Weights of a small audio frame classifier.
Data: trained on synthesized solo parts of chorales (CocoChorales), 39062 training examples.
Rows from block 3 of a small audio frame classifier, named by matrix and row number. Rows with one number belong to one neuron. Each number is 128 + 24 x the weight over its row's rms, rounded and kept within 0 to 255. All counts start at 0.
Before each neuron's rows are labels from the 100 clips, of 14976, where the neuron reaches its highest value: "top examples" is what is common among them. Only what is clearly more common there than usual is listed. The data: synthesized solo parts of chorales (CocoChorales). In brackets: how many of the 100, against the usual share in percent.
# fc1: MLP up (model.blocks.3.mlp.fc1.weight, 1536x384), inputs 0-127
# fc2: MLP down (model.blocks.3.mlp.fc2.weight, 384x1536, transposed), outputs 0-127

top examples: bassoon (29 vs 8.5); note A#3 (28 vs 10.7)
fc1.752 [122 149 140 112 156 109 162 133 133 138 120 121 135 142  63 129 134 142 147 158 114 108 131  88 146 173 123 136 128 130 138 128 120 125 150 111 167  52 133 158 123 110 147 131 134  93 128 110 160 149 140 125 138 109 114 156 105 108 102 117 109 122 130 119 117  77 154 132 110 147 125 195 153 141 166 148 104 157 155 157  51 111 106 147 133  47 147 119 147 110 189 129 118 143 112  96  86 124 108 107 180 144 120 161 155  98  95 129 129 144 129 139 151 123 102 107 140 158 141 134 112 127 113  97 179 120 112  75]
fc2.752 [138 136 101 122 144 135  89 114 119 151 137 162 112 136 146 182 128 137 108 126 145 106 120 159 126 160 142 130 124  92  97 124 111 109 118 118  93 109 138 130 106 133 161  89  86 103 173  98  92 158 124 145  91 132 114 124 148 116  68  87 106 174 136 145 131  83 135  94 114 136 167  93 152 137 107 125 144 126  97 194 136 103 145 168 123 186 142 126 143 122 134  97 122 146 142 105 136 146 141 125 133 197 133 115 176 133 201 107 131 187 169 140 146 126 100 101 113 129 140 120 109 160 110 100 144 177 110 154]

top examples: note F4 (36 vs 9.2); note D4 (34 vs 12.4); cello (33 vs 10); note E4 (30 vs 8.8)
fc1.645 [144 137 159 123 168 159 171 179 120 127 152  76 140 132 100 114 185 135 123 114 165 129 127 113 140 144 115 119 135 140 147 116 156 125 113 122 122 193  64 145 119 135 122 122  60 146  95 175 101 134 161 162 136  98 105 153 163 149  93 112 133 114 126  86 150 131  96 125 122  92 123 118 139 124 133 150 123 102 132  82 129  76 121  64 106 131 147  98 157  96 163 152 113 110 139 160 133 111 111 121 115 106 118  93 101 159 161 148 114 187 150 154 146 159 136 147 117 156 149 117 134 116  65 124 138 147 157 121]
fc2.645 [143 118 100  90 144 154 107 125 116 138 113  44 114 107 159 128 133 162  95 131  65 118 128 114  72 142 148 165 108 116  93  99 139 154 168 129 126 154 171 188 144 126 136 127 103 136 107 139 124 148 158 136 140 110 142 102 118 117 120  77 160 152  82 127 155 147 123  86 120 132  79 119 124 135  98 137 138 124 127 115 128 140 142 135 133 119 111 151 101 138 132  98 145 141  92 146 131 153 190 155 103 125 132 153 168 124 105 118 115 102 129 118 127 141 133 146 128  95 159 129 182 121 141 140 135  94 130 109]

top examples: note F5 (44 vs 8); note D4 (43 vs 12.4); note D#5 (38 vs 9.1); trumpet (34 vs 8.1)
fc1.759 [ 91  92 107 107 144 132  73  96  99 127  98 124 128 127 166 137 116 118  71 121 117 161 107  84 113 150 101 101 127 116 134 100 112 164 107 107  82 145  98 136  88 158 118  97 140 137 136 121 163 132  95 102 102  90 121 168  90 109 140 166 164 126 134 124  99 129 141 147 131 182 125 120 150 131 120 114 115 149 138 148  96 121 162 141 105  61 157 140 130 128 125 103 156  87 139 147 122 103 131 173 101 122 159 116 143 161 127 129  93 131 121 111 132 143 127 143 146 180  95 123 154 108 140 154  64 110 100 183]
fc2.759 [111 147 135 162 156 124 131 149  67 134 138 156 109 131  86 133  79 110 122 120 123  85 126 125 161 117 129 136 152 110 124 119  75 120 145 110 139 120 111 103 123 103 100 141 138 117 103 160 107 125 159 119 103 142 137 114 133  99 167 143 162 133 142 125 159 116  78 130 113 145 128 137 126 154 115 143 138 158 124  66 167 154 138 141 146  85 150 144 143 177 112 118 124 155 115 130  92 146 159 130  93 158 145 123  91  85 163 115  95 115 148 137 150 138 161 142 130 107 131 115 120 176 113 156  56 144 128 125]

top examples: note F5 (69 vs 8); note D#5 (49 vs 9.1); flute (31 vs 8.9); instrument: trumpet (29 vs 8.1)
fc1.413 [150 131 125 101 120 120 136  93 130  99 121 138 116 139 150 109 171 111 132 110 158 137 154 124  89 131 124 124 161  87 166 103 136 158 144 153 129 173 136 137 134 159 125 133 130 129 122 146 140 131 155 105 167 130 128 134 135 109  83 106 123 165 108 129 142 147 105  99 154 126 169 127 119 114 103 161 108 123  90 126 127 128 117 140 182 204 110 123 113 105 164 128  77 106 120  74  97 125 120 136 143 143 111 163 149 111 159 137 106 104 169 125 123 107  81 142 118 122 130 117 148 104 108 111  89 131 129 126]
fc2.413 [ 98 137  99 121 148 138 112 118 127  93 151 135 144  95  59 157 137 118 165 157 128 144 136 123 171 141 118 153 138 138 103 140 152 107 135 143 164 156 131 147 142 138 142 120 117 131 131 180  95 135 140 136 128 145 132 152 139 134  99 118 111 156 150 165 137 141 161 119 105 168 161 147 106 156 149 165 141 160 145 134 120 146  93 160 125  89 117 158 139 112 161 135  90  98 114 120 140 155 162 104 150 143  99 149 174 145 163 142 146 159 160 112  98 107 150 132 144 153 118 152 144  94 157 139 132 111 107 119]

top examples: note C5 (46 vs 10.5); note A3 (44 vs 8.7); note G#3 (34 vs 8.3); horn (27 vs 6.8)
fc1.754 [154 133 126 126 116 134 123 117  73 118 119 137 129 133 107 160  83 155  98 136 105  91 125 107 174  93 136 172 138  85 141 114  76 108 117 150 156 114 142 115 133 160 135 151  91  97 127  98  96 145 136 153 143 109 167  90 126 114 175 125 122 122 128 132  92 112 135 142 123 126 121 132 124 161 124 114 136 160 131 101 159 134 132 126 131 119  94 131 156 130 127 143 157 105 111 132 124 122 104 140 118 112 120 149  92 113 108 135 149 119 155  67 145 135  75 117 128 141 152 129 153  88 144 131 122 105 166 103]
fc2.754 [122 171 167 118 133 165 139 152 135 150 176 123 111 111 149 132 112 110  83 130 131 132 139 130 116 149 133 118 114 147 114 117 134  77 110 152 116 118 156 132 144 175  97 135  64 101 113  87 118 116 105 147 132 134 113 131 171 116 154 130 119 175 113 138 115 126 126 143 129 127 142 109 124 134 145 132 144 145 126 159 147  81 102 126 122 111 107 135 117 114 136  94 145 114  88 151 100  98 124 144 114 158 131 145  98 110 175 131 130 129 128 152 115 143 190 125 119 143 139 127 142  85 145 162 138  89 117 169]

top examples: bassoon (63 vs 8.5); note B3 (58 vs 9.6); note A#3 (56 vs 10.7); note C4 (50 vs 10.8)
fc1.542 [149 149 121 126 136 145 102 132 100 180 135 143 138 124 129 116  98 147 111 107 128  96 111 124  93 135 153 139 142 132 130 106 114 106 136 129 101  93 160 130 115 106 142 145  91 130 127 141 148 135 167 125 134 156 170 135 109 105 163 107 141 166 123 142 142 166 100 170 132 156 136  91 101 134 101 112 162 102 148  71 136  75 128 119 123 122 154 124  88 140 139 125  94 157 190  96  73 126 119 175  98 142 138 132 117 149 168  97 131 146 172 136 147  90 104 132 138 116 147 133 160 131 111 117 167 165 172 124]
fc2.542 [148 134 131 124 131 166 140 103 140 115 173 154 127 106 117 105 155 165 141 150 150 147 156 131 137 126  72 148  98 107 158 136 108 159 145 107 125 156 114 126 122 108 101 133 107 140 138 142  93 113 108 142 150 138 113 132 104 148 128 106 113 185 117 143 107 134 120 152 126 122 149  62 133 159 117 113 104 173 136 111 125 145  88 122 146 142  95 127 118 121 119 148  81 136  83 154 160 142 117 121 123 161 126 122 100 119 124 119 121 141 124 110 116 165 103 119 115 130 155 130 129 138 105 133 117 107 147 115]

top examples: note C#4 (84 vs 12.2); note C4 (34 vs 10.8); note G#3 (30 vs 8.3); trombone (28 vs 7.4)
fc1.157 [109 123 122 117  90 166 118  98 158 127 103 141 120 163 128 165 102 168 145 145 154 108 128 140 147 133 120 118 124 116 138 127  80 145 134 186 154 109  93 136 175 155 150 113 155 106 172 114 110 123 112 131 119 137  79 141 147 117 147 104 159 101 173 139 101 133 117 154 127 139 131 176 174 145 142 157 142  84 153 124 138 156 147 114 153 146 159 106 119 109 126 135  83 132 106 107 142 126 140  82 129 127 105  86 124 154 121 113 118 102 125 109 136 125 119 150 162  87 104 130 147 127 102 144 142 148 134  91]
fc2.157 [146 127 115 139 139 120  97 106 113 166 169 133 120 156 121 106  67 174 172 136  98 127 119 111 136 131  88 128 143  93 130 147 110 136 137 144 110 126 139 128 102 183  84 105 152 132 116  76  93 122 124  89 114 120 104 165 182 178 134 134 111 130 123 109 128  94 119 151 142 204  99 133 137 118 129 114 120 102 131  76 170 132 160 117 172 139 147 140 153 150 149 119 129 139 158 134 112 129 121 140 100 116 112 178 122 140 162  88  91  89 149 104 103 111  81 135 128  97  98 115 141 130 153 120 107 141 139 152]

top examples: bassoon (34 vs 8.5); note C#5 (29 vs 10)
fc1.599 [130 167 131 117 167 159  94 153 103  92 139 128 108 143 153 156 145 107 165 144 127 104 124 141 105 142 150 128  86 125 163 141 110 159 145 108 129  95 153  56 144 111 107 115 108 111 116 123 133 133 124 125 140  92 110 145 138 132 112 105 193 127 133 112 116 132 120  98 110 147 141 157 141 143 125 126 152 100 130  69 197  91 165  88 120 134 100 127 135 132  99 124 134 150 148 103  93 111 134 114 161 125 104 129 124 129  99 118  89 137 121  92  81 118 151 146 147 154 113 120 124 166 132 143 109 146 140  82]
fc2.599 [111 120 109 142 106 111 127  93 126 137 139 171 157 148 106 121 189 119 130 126  25 112 116 165  58  98 128  97 137 135 131  76 113 171  82 127 126 142  96 116 104 133 126 125 106 114 167 100 121 166 119 133 113 128 106 146 152 149 132 126 121  66 117 108 128 124 162 111 116 143 126 127 120 143 117 120  77  60 147 135 181 156 119 155 119 134 134 141 106  89 118  99 127 111  94 122 126 117 148 133 125 147 129 111 163 148 125  97 144 124  82 141 138 138 156 116 114 135 126 136 144 100  87  87 113 149 132 126]

top examples: note C5 (58 vs 10.5); note C#5 (44 vs 10); note A#4 (34 vs 10.6); horn (25 vs 6.8)
fc1.428 [154 120 122 130 144 142 104 131 119 161  86  92 133 105 142 164 130 134 128 131 125 158 111 192 148 112 145 139  91 112 143 119 136 135 102 103 122  97 129 164 111 129 152 125 135 141  84 150 145 177 143 142 131 163 127 127 105 119  81 154 103 105 120 126 116 107 135 145 151 136 102  99 149 156 134 149 166 136 114 108 172 143 128 118 122 125 163 102 121 181  99  94 137 101 134 126 136 110 114  88 138 121 146 123 124 115 136 148  86 127 128 145 106 147 149 137 121 143 108 101 174  97 139 108 121 135 127 122]
fc2.428 [152 135 110 151 149 117 172 123  65 147 116  99 141  88 115 140  91 138 150 107  95 123 122 139 100 135 118  97 159 106  94 153 120  92 111 149 141 130 118 139 150 135 101 119 126 145 105 150 127 123 108 102 174 104 130 128 148 106 150 107 156 130 117 168 125 115 120  85 168 129 173 159 119 126 121 151 112 147 147 123 182  98 133 129 163  81  84 155 110 134 153 102 155 171 140 111 104 151 119 139 134 163 121  86 126  95 111 127 137 141 107 133 120 116 145 115 125 133 174 135 162  90 118 109 157 144 179 130]

top examples: note F5 (57 vs 8); flute (42 vs 8.9); note D#5 (30 vs 9.1)
fc1.618 [ 90 102 117 115 133  67 128 142 115 122 154 142 128 108 115 128 154 117 156 132 127 126 182  67 148 165 149 103 172 127  67  93 180 143 129 137 114  95 159 124 117 130 146 144  77 103 121 157 128  87 132 155 153 169  93  80 166 160 140 110 112  72  97  91 155 138 100 160 103 158 136  52 149 147 137 110 135 130 119  83 131 100  90 112 114 172 135 109 170 156 111  95 141 122 107 129 120 130  99 135  97 106 118 127 135 117 136 106 120 149 131 156 172 131 106 104 107 122 109 180 148 186 150 135 138 118 146 128]
fc2.618 [134 133 190 115 117 123  91 113 133 155 145 125 115 120 128 138 126 188  97 126 115 146  98 115 115 157 136 136 116 120 111  80 113 136 152 135 156 147 122 157 138 123 149 127  82  96 130 136  99 168 152 151 122 162  89 128 137  96 138 115  96 154 101  94  82 160 160 135 137 147 125 124 113 107 135 139 115  83  87 139 106 149 147 103 134 139 121  66 132 129 115  92 119 153 109 138  85  86 148 145 128 108 143  88 180 123 158 138 103 102  81 161 146 142 136 135 141 176 123 159 141 133  99 123 108 162 188 124]

top examples: note F5 (34 vs 8); flute (30 vs 8.9)
fc1.343 [144 124 136 126 147 123 217 187 125 126 151 104 110 151 141 104 158 131 107 102 148 101  96 116 147 120 146 106 145 141  90 127 146 109 110 143 123 160 117 105 154 171  78 112 151 137  99 167 159 168 167 104 116 132 134 185 123 134 137 133 141 129 125 145 115 119 111 165 102 128 124 136 165 126 148 160 134 107 132 124 148  50 104 121 135 117 128 132 158 108 159 155 170 103 124 163 128 145 120 133 101 126  98  77 100 168 127 101 132 150  87 156 115 133 147 132 102 136 119 122 140  87 144 107 106 166 139  93]
fc2.343 [123 104  92  95 155 113 120 125 169 164  86 104  83 134 129  93 166 165  96 114 116 127 128  89  93 167 160 134 145 109 101 137 117 102 111 146 179 140 117 164 116 177 140  93 127 126 115 125 142 126 161 166 133 120 150 117 102  99 121 108 148 125 154 125 115 111 138 150 117 147 120 135 122 106 119 125 104 132 122 121 131 142 130 144 142 114  97 130 143  80 124 133 170 147  83 167 124 137 160 130 130 125 152 133 143 134  95 129 106 134  95 111 121 113 121  99 121 130 138 123 147  81  82 129 133  73 140 172]

top examples: note F4 (82 vs 9.2); viola (29 vs 8.4); note G4 (27 vs 7.5); clarinet (26 vs 9.1)
fc1.426 [106 164 148 117 114  97 132 132  84 151 118 137 180 112 120 108 120 107 147 110  83 145 127 114 132 125 140 108 117 149 128 112 125 132 134 101 118 156 125 101 154 133  67 121  94 108  98 109  95 135 148 114 126 128 133 145 105 123 132 158 126 153 144 144 145 130 136 128 122 130 125 183 121 131 154 117  84 118 123 174 141 156 136 163 145 131  98 133 103 130 159 139 137 165 124 105 120  93 129 136 149 130 125 103 143 117  91 138 154 118 144 150 142 146 126 142 155 119 168 119 125 118 129 130 123 110 138  70]
fc2.426 [135 152 128 166 111 112 117  87 171 165 144 115 120 141 145 148 141 124 108 163 101 162 137 133 130 131 136 124 146 129  99 116 135  87 139 155 142 127 139 142  98 157  91 122 131 164 121 114 127 150 182 114 127  78  97 160 117  76  97 125  72 125 145 166 100 122  86 114 110 149 137 133 100 105 145 136  80  72  83 130 108  92 113 159 116 137 149 130 177 141 104 128 133 118 159 155 162 170 107 166 119 116 129 132 127 135 122 149 185 126 162 135 117 147 126 145 159 140 127 126 155 120 128 133 124 151 137 170]

top examples: note C5 (39 vs 10.5); note F#3 (25 vs 4.9)
fc1.247 [131 152 174 131 110 106 132 150 135 115 150 138 144 117 150 117 168 117 116 125 143  73 122 119 132 138  78 121 152 121 157 117 134 116 146  91 118 131 139 104 134 120 158 142  92 134 114 101 109 137 182 178 132 142 128 155  77 109 127 115 148 124 142 147 134 140 105  83  97 125 125  98 142 137 142 138 137 111 123  94 106 100 106 122 147 141 123 107 129  89  88 137 116 127 106  87 149 142 150 106 141  97 106 152 124 170 112 176 142 146 149 124  79 131 140 108  89  72 118  96 115 136 124 143 135 153 149 175]
fc2.247 [ 89 140 116 131 122 123 119 146 178 180 134 119 133 142 134 130 137 139 138 141 127 121 142 135 124 146 140 127 108 129 161 128 146 108 144 113 130 154  95 168 138 137 108 144 112 189  71 107 144 118 106 137 101 111 158 161 130 137 149  87 111 143 104 129 140 141 171 119 133 149 150 116 112 136 138 146  94  86 141 160 138  88 157  69 122 147 115 122 158 109 109 156 126  91 114 120  92 129  98 112 180 143 115  62 145 118  72 108  98 111 153  91 163 159 130 125 164 140  98 146 129 115 132 150 125 117 110 134]

top examples: note F5 (100 vs 8); trumpet (43 vs 8.1); note D#5 (39 vs 9.1); note G5 (32 vs 6.4)
fc1.649 [121 155 134 137 138 119 146 106 110 146  99 158 148 107 117  95  92 137 153  98 100 102 144 148 104 141 146 125 126 167 133 150 129 163 142 145 161 184 129 126 134 160  96 114 141 143 105 106 149 153  68 166 115 105 126 151 140 128 137 113 137 152 149 135 129 112 119 115 163 119 138 139 128 106 147 148 103 121 136 117 113 160 124 116 115  84 157 134 175  89 113  97 158 110 134 149 108 110 156 128 126 102 131 148 105 117 144 141 136 179 139 136  92 105 111 126 156 110 132 146 133 110 113  84 121  78  93  47]
fc2.649 [141 109  88 157 137 161 149 135 131 131 171 108  76 156 124 117 159 110 125 109 109 133 148 130 124 133 159 126 146 114  98 122 106 112 121 131 153 152 118 158 117 100 106 105 154 174 152 110 136 116 123 149  91 100 121 141 175 132 125 162 120 183 176 140 152 122  68 114  99 147 138 137 115 113 157 169 125  73 126 139 105 132 112 117 148 141 153 105 172 142 108 131 128 127 128 120 134 133 118 157 131 139 125 113 132 126 109  93  98 119 121  98 156 115 127 109 105 109 140 168 141 130 110  94 126 168 110 152]

top examples: note C#4 (64 vs 12.2); bassoon (50 vs 8.5); note C4 (30 vs 10.8)
fc1.89 [166 135 127 132 114 147 140 118 133 131 141  89 162 121 185 142 138 105 106 119 137 124 126 128  96 181 105  86 151 116 104 132 113 158 127 120 139 169  96  62 109 151 133 116 135 129  75 129 146 135 119 188  95 110 134 127 125 137 148 135 112 153 148 117 108 146 135 156 140 130 121  87  93 137 128 139 149 140  81 140 143 120  81  76 158 114 159 131 144 140 122 142 138 118 130 116 127 140 117 124  85 161 121  86 104 104 119  94 104 101 146 120 125 115 119 148 137 148 148 129 128  73 102 172 110 169 130 137]
fc2.89 [199 141 163 117 148 110  82 112 148 142 131 204 136 135 147 127 112 149 103 124 114 128 121 114 159 107 144 143 113 117 135  89  94 134 134  99 115  78 150 111 159 126 144 103 121 120 113 110 124 101 120 122 120 130 153 137 125 103 132  44 116 136 151 123 151  91 119 170 104 146 147  87 151 134 156 147 107 120 126 144 147 156 117 138 138 105 155 133 108 108 143 128 128 147 172 107 122 134 146 155 125 158 145 125 151 117 168 121  98 125  98 141 154 125 141 133 118  82 115  94 140 155 172 104 142 123 106 106]

top examples: note C#4 (100 vs 12.2); note D#4 (40 vs 11.4)
fc1.634 [121  97 143 110 105 104 145 124 170 147 127 118 105 140 114  96 157 156 156 160 116 124 143  95 111 149 183 141 144 100 127 126 104 118 185 128 125 147 127  96 150 151 120 160 130 136 136 123 126 124 102 132  88  95 120 104 158 113 123 129 113  89 154 157 167  91 111 151 114 144 134  94 130 147 107 164 185 108 124 107  91 116 115 129  95 109 125  92 124 126  73 103  94 120 138 115 129 114 106 140 117 122 128  82  84 102 102 147 137 128  93 131 136 139 158 110  79 112 117 121 121 170  80 129 142 141 150 129]
fc2.634 [142 176 136 116 125 140 136 142  97 121 100 117  87 123 110  69 101 144 140 130 161 121 111 107 134 153 159 135 150  89 116 103 107 109 191 182 148 163 148 100 125 127 106 116 141 162  93 124 104 121 125 106 116 161 129 136 153 131 138 141 196 138 115 133 112 112 118 127 112 186 128 181 147 158 119 120 160 164 102 105 136 107 164 103 146 127 132  76 143 168 168 123 118 109 126 131 131 103 129 104 126 135 130 156 114  94 179 103 141  75 127  66 120 119 112 130 122 119 109 172 124 130 126  78 145 148 111  96]

top examples: bassoon (59 vs 8.5); note A3 (52 vs 8.7); note A#3 (49 vs 10.7); note G3 (45 vs 6.3)
fc1.323 [101 109  84 130 144 114  97 126 141  88 127  91 141 131 100 166 142 113 120  78 117 122 120 127 114 132 143 115 147 115 169  92 109 166 144 134 147 161 116 123  98 131 148 117 100 115 125 116  97 104 128 118 171 134  94  94 101 147 137 143 139 135  96 141  93 138 161 118  89 129 137 135 112  95 116 174 131 126  93 163 110 121 149 133 112 127 125 143 194 103 124 102 102 138 151  91 142  94 120 112 129 139 141 116 108 117 124  84 113  79 105 118 123 127 157 121 127 109 134 178 121  48 133 140 160 122 118  86]
fc2.323 [165 142 131 134 105 109 167 111 135 139  95 189 115  93 131 139 104 119 126 119 134 102 157  96 185  76 139 154 108 127  95 100 165 208  81 154 157 121 145 158  86 138 118 114 119 131 118 131 155 146 128 124 105 122  81 102 168  98 116 106 159 128 173 161 131  94 125 160 140 125 141  97 154 115  98 130 118 105 120 101 127 126 122 124 127 147 117 108 120 124 141  86 117 114 131 135 125 124 126 134 120 117 146  92 104 129 144 134 125 105 157 148 130 155 140 143 109  99 124 120 139 136 148 123 114 130 135 144]

top examples: note F4 (52 vs 9.2); note G#4 (34 vs 9); note D#4 (30 vs 11.4)
fc1.757 [162 100 100 131 160 130 153 137 107 131  71 101 112 144 107 115 147  84 127 132 131 123 145 124 122 153  80 132 123 145 135 152 148 105 118 122  96 147  84 102 123 139  98 102 138 121 166 109 103 112 131  90 141 125 144 106  93 133  88 145 155 120 157 147 101 130 141 142 122 103 111 121 147 165 155 155 135 113 104 127  94 140 145 132 189 158 155 153 164 131 128 123 141 137 166 110 118 123 124 153 120 126 163 122  99 108 139 112 125 129 127 128 184 128 117 158 148 110 124 136 115  96 118 138 124  95 131 100]
fc2.757 [108 124 166 142 103  92 182 141 159 116 151 159  95 128 124 125  99 174 134 151  93 103 169 130 103 160 132 130  91 149 122 137 161 142 110 158 111 139 159  83 149 160 110 179 178 101 136  86 161 128 148 125 118  97 103 143 142 113 138 127 146 122 123 133  90 126 119 193 128 129 137 125 128 103 136 117  72 135 156 124 118  92 128 124  97 110 150 206 131 168 122  84 137 154 139 148 112 140 113 141  92 132 138 139 130 136 116 145 102 102 111 121  97 121 122 160 102 154 126 137 117 110 142 104 120 152 144 140]

top examples: note E5 (100 vs 7.7); flute (46 vs 8.9); violin (37 vs 13.6); note F#5 (30 vs 7.1)
fc1.112 [163  61 121 124  84  93 107 132  71  98 139 131 126 162  88 122 134  94 138 116 126 123 126 118 160 131 136  90 189  90  96 114 110 104 119 134 100 141 105 112 154 172 137 111  41 103 119 147 160 123 163 171 118 101 119  93 138 154 111 115 128 133 113 121 146 132 107 164 101 101 140 130 110 116  99 117  94 144 171 129 146 148 137  85 126 145 128 160 154 144 137 136 154 171 135 113 109 135 122 124 131 103  76 151 130 126 158 114 130 151 146 152 185 130 110 111 132 127 104 120 150  79 143 136  83 172 126 112]
fc2.112 [ 90 112 135 136  63 111 140 109 144 143 141  81  96 142 134  75 144 120 164 137 186 121 133 170 140 113 165 161 200 143  88 120 156 131 147 159 117 116 169  89 153 149 147 105 100  87 135 135 106 129 135 137 123  87  81  95 114 135 148 126 181 137 107 115 121 111  78 125 122 120 110 137 104 155  92 113  84 136 166 100  95 141 145 149 136 113 152 114 134 154 142 132 137 124 131  89 106 139  95 111 116 128 135  62 148 133 159 120 125 148 136 137 139 125 146 128 100 146 105 146 160 123 111 156 130 121 133 108]

top examples: note F4 (41 vs 9.2); viola (35 vs 8.4); note G4 (29 vs 7.5)
fc1.263 [126 121 141 129 141 143 134 134 100 102 185 147 101 147 125 136  94 137 157 113 132 106 165 107 126 111 137 115 160 125 127 157 136 110 122 128 143 159 129  86 143 138 102  98 155 108 159 145 121 145 119  81 138 132 117 107 171 123 155 119 111 131 123 145 119 164 122 124 109 144  95 164 125 120  90 162 130 123 121 164 100 138 121 111 122 126 124 108 135 120 105 115 147 152 101  68 162 157 151  77 119 120 168 113  89 116  79 123 101  87  66 145 151 117 118 116  73 124 105 157 119  98 146 105 119  95 114 108]
fc2.263 [109 108 113  95 113 189 151 127 118 122 134 135 110 123 143  77 128 142 133 122 208 120 101 130 153 117 123 122  81 152 182 140 146  95 186 132 133 121  83 110 140  94 104 126 108 164 133 109 134 146 184 135 140 124 154  97 110 180 126 113 147 143 113 141 132 122 135 103 163 105 127  79 148 141 160 144 102 100 110 151 190 106 128 131 142 159 147 126 117 141 154 110 125 102 125  94 131 119 144 128 125  97 144 134 141 132 181 137 111 145 130 145 133 137 116 134 158  87 119 133 138 127 128 124 128 124 118 131]

top examples: note C5 (100 vs 10.5); oboe (27 vs 7.4); trumpet (27 vs 8.1); note D5 (27 vs 8.1)
fc1.160 [175 112 161  95  89 110 159 173 124 160 131 182 165 129 153 141 107 141 166 112  95 126  87 138 129 159 130  94 131  91 116 128 134  95 139  93 138 124 134 117 119 135 138 117 117 114 147 141 165 134 146 127 140 141 122  91  94 133 131 108 106 101 141 112 143 113 124 107 113  84 107 119 174 154 155 155 137 156 151 134 144 132 116 158 148 130 164  79 112 135 134 161 133 114 122  82 119 123 133 114 134 134 123  74 103 130 127 169 190 120 132 146 122 119 167 182 117 120 139  86 138 143 136 144 141 108 124  98]
fc2.160 [106  71 122 114 111 128 133 137 129 102 149 142 105 121 130 114 130 162  99 140 153 107 155 167 148 106 118 118 119  76 149 167 136 156 176 112 136 104 118 146 146 126 126 138 109 115 152 138 106 141 154 147 127 133 125 103 143 147 135  59 108 148 118  96 117 130 165 177 105 138 136 113 119 157  94 155 147 162 143 120 121 121  93 140 117 156 137 141  73 112 163 123  89 147 124 117 154 116 130 117 137 157 149 150 128 113 125 132  77 176 151 108 138 177 158 114 136 135 148 114 146  98 139  93  93 132 118 139]

top examples: note E5 (48 vs 7.7); violin (34 vs 13.6)
fc1.683 [116 100 124 129 143 118 125 126 119 165 173  92  96 149 141 117 142 123 143 110 139 101 132 181 111 112 152 155 130 129 130 162 127 140 138 147 161  67 115 166 136 133 145 131 148 124 109 149 122 120 153 119 150 112 152 143 138 130 121 130 148 123  99 127 138 106 166 129 132 138  64 171 114 127 153 146 139 136 120 150  74 120 139 137 159  72 109 141 150  67 142 104 138 115 144 124 148 137 101 150 151 117 121  67  86 148 150 126  64 138 125  79 172 152 122 161 167 117 120 124  86 178  95 129 114 135 135 175]
fc2.683 [109 122 125  98 122 119 141 143 156  99 127 139 131 119 111 125  94  83 114 130 148 110 125  81 153 114 162 118 151 102 120 105 160 145  93 150 127 154 129 124 113 115 211 101 114 180 108 147 143 105 117 138 136 119 116 112 104 165 128 162 143 131 113 132 129 135 133 119 130 137  77 113 138 127  72 122 137 127 109 194 126 161 127 160 137 102 135 143 120 143 119 134 144 124 146 131 107 134 144 124 152 119 116 106 149  82 110 139 108 118 116 165 138 139 148  93 134 104 124 125 148 163 141 114 111 145 116 111]

top examples: note F5 (86 vs 8); note G5 (72 vs 6.4); trumpet (36 vs 8.1); note D#5 (32 vs 9.1)
fc1.174 [116 149 117 126 121 150 105 109 129  95 130 116 125 159 155 119  91 151 121 104  91 123 137 161 110 110 117 145 132 108 127 140 112 101 149 147 116 133 169  73 181 125 133  88 130 140 146 109 136 118 109 130 103  65 153 134 136 125 159 144 116 133 173 129 133 137 143 111 158  96  97  75  99 130 152 104 133 153 140 100  59 146 111 103 112 149 160 145  89 169 165  94 104 102 137 133 116 118 150 171  89 125 168 125 152 120 139 126 124 164 140 159 111  96 116 138 127 104  98 159 110 182 114  99  86 155 101 177]
fc2.174 [129 114 136 197 151  87 137 139  64 108 124 112 106 127 113 118 179 130 119 121  87  70 126 121 139 130 122 149 152 156  98 138 105 152 123  91  67 143 129 142 145 149 151 124  91 150  79  99 165 138 149 140 128  95  98 132 136 108 143  93  74 117 120 105 143 136 129 115 144 115 112 149 138 131 106 151 120 172 109 108 141 128 148 117 119  82 146 143 144 131 148 120 141 154 136  83 109 141 121 142  82 143 150 155 103 127 175  94 161 123 141 181 127  82 124 152 117 165 139 102 152 132 121 122 133 143 145 119]

top examples: note F5 (66 vs 8); note D#5 (36 vs 9.1); flute (28 vs 8.9); note G5 (25 vs 6.4)
fc1.694 [148 127 152 133 110 139 137  99 120 158  98 160 109 127 138 121 147 138 163 145 100  71 121 108 104 117 124 160 156 111 150 123 134 123 107 151 102 119 124 108 138 117  70  95 109 105 134 131 150 129 105 122 117 132 123 166 115 152 110 144 168 109 158 125 154  80 130 125 163 107 164 144 112 126 130 141 119 126 144 159 117  96 157  77 188 142 106 148  97 137 126 123 120 136 144 103 158 116 179 119 120 121 151 125 145  87 127  95 145 130 116 136 108 127 114 103 166 144 121 161 107 119 124  98 111  90 138 113]
fc2.694 [ 91 129 103 133 132 122 163 142 170 106 145 140 125 117 117 100 115  99  92 114 112 112 127 111 112 160 157 140 136 129 103 117 152 108 140 124 128 139  99  80 105 135 174 138 120 136 133 142 107 128 107 179 121 132  75 170 126  80 152 137 134 132 141 113 169  85  99 110 113 114 134 139 162 147  87 129 135 113 122  63 143 109 149 104 123 122 118 152 171 138 117 127  78 137 120  82 131 170 147 103 102 129 137 160 103 128 123  98 107 117  81 112 123 111 129 122 103 113 131 110 163 134 141 158 127 117 139 159]

top examples: note C5 (87 vs 10.5); note D5 (59 vs 8.1)
fc1.46 [130 142 145 106  90 122 127 100 106  66 101 143 162  95  96 147 132 125 142  96  98  91  85 101 149 108 152  97 139 112 118 145 115 118 134 127 156 101 142 117 133 101  91 116 101 122 162 144 119 145 109 117 153 102 121 133 104 145 123 156 115 148 118 101  73 124 136 154 149 116  88 153 124 117 118 101 164 125 139  83 129 103 161 135 111  89 156 143 124  92 114 108 189 110 146 123  85 132 137 108 135 143 142  68 134 157 109 130 131 156 125 118  95 128  99 112 130 143 110 150 156 146 161 138 165 120 121 163]
fc2.46 [141 104 123 145 106 157 143 140 164 100 144  99 111  95 156 130 128 140 124 121 146 124 139 125 100 169 156 112  99 143 130 121 111 123 156 124 132 115  78 134 104 108 140 157 157 132 116 156 113 145 106 130 106 143 121 131 142 120 126 127 103 128 106 141 147 154  95 150 135 136 103 144 107  91 118 131 149  94 116 142  80 100 120  87 110 105 148  96 100 115 121 132 143  76 138 185  95 156 142  92 115 128 118  98 134 148 128 118  98  75 112  80 121 138 105 127 134 185 136 106 115 149 155 142 150 146 145  92]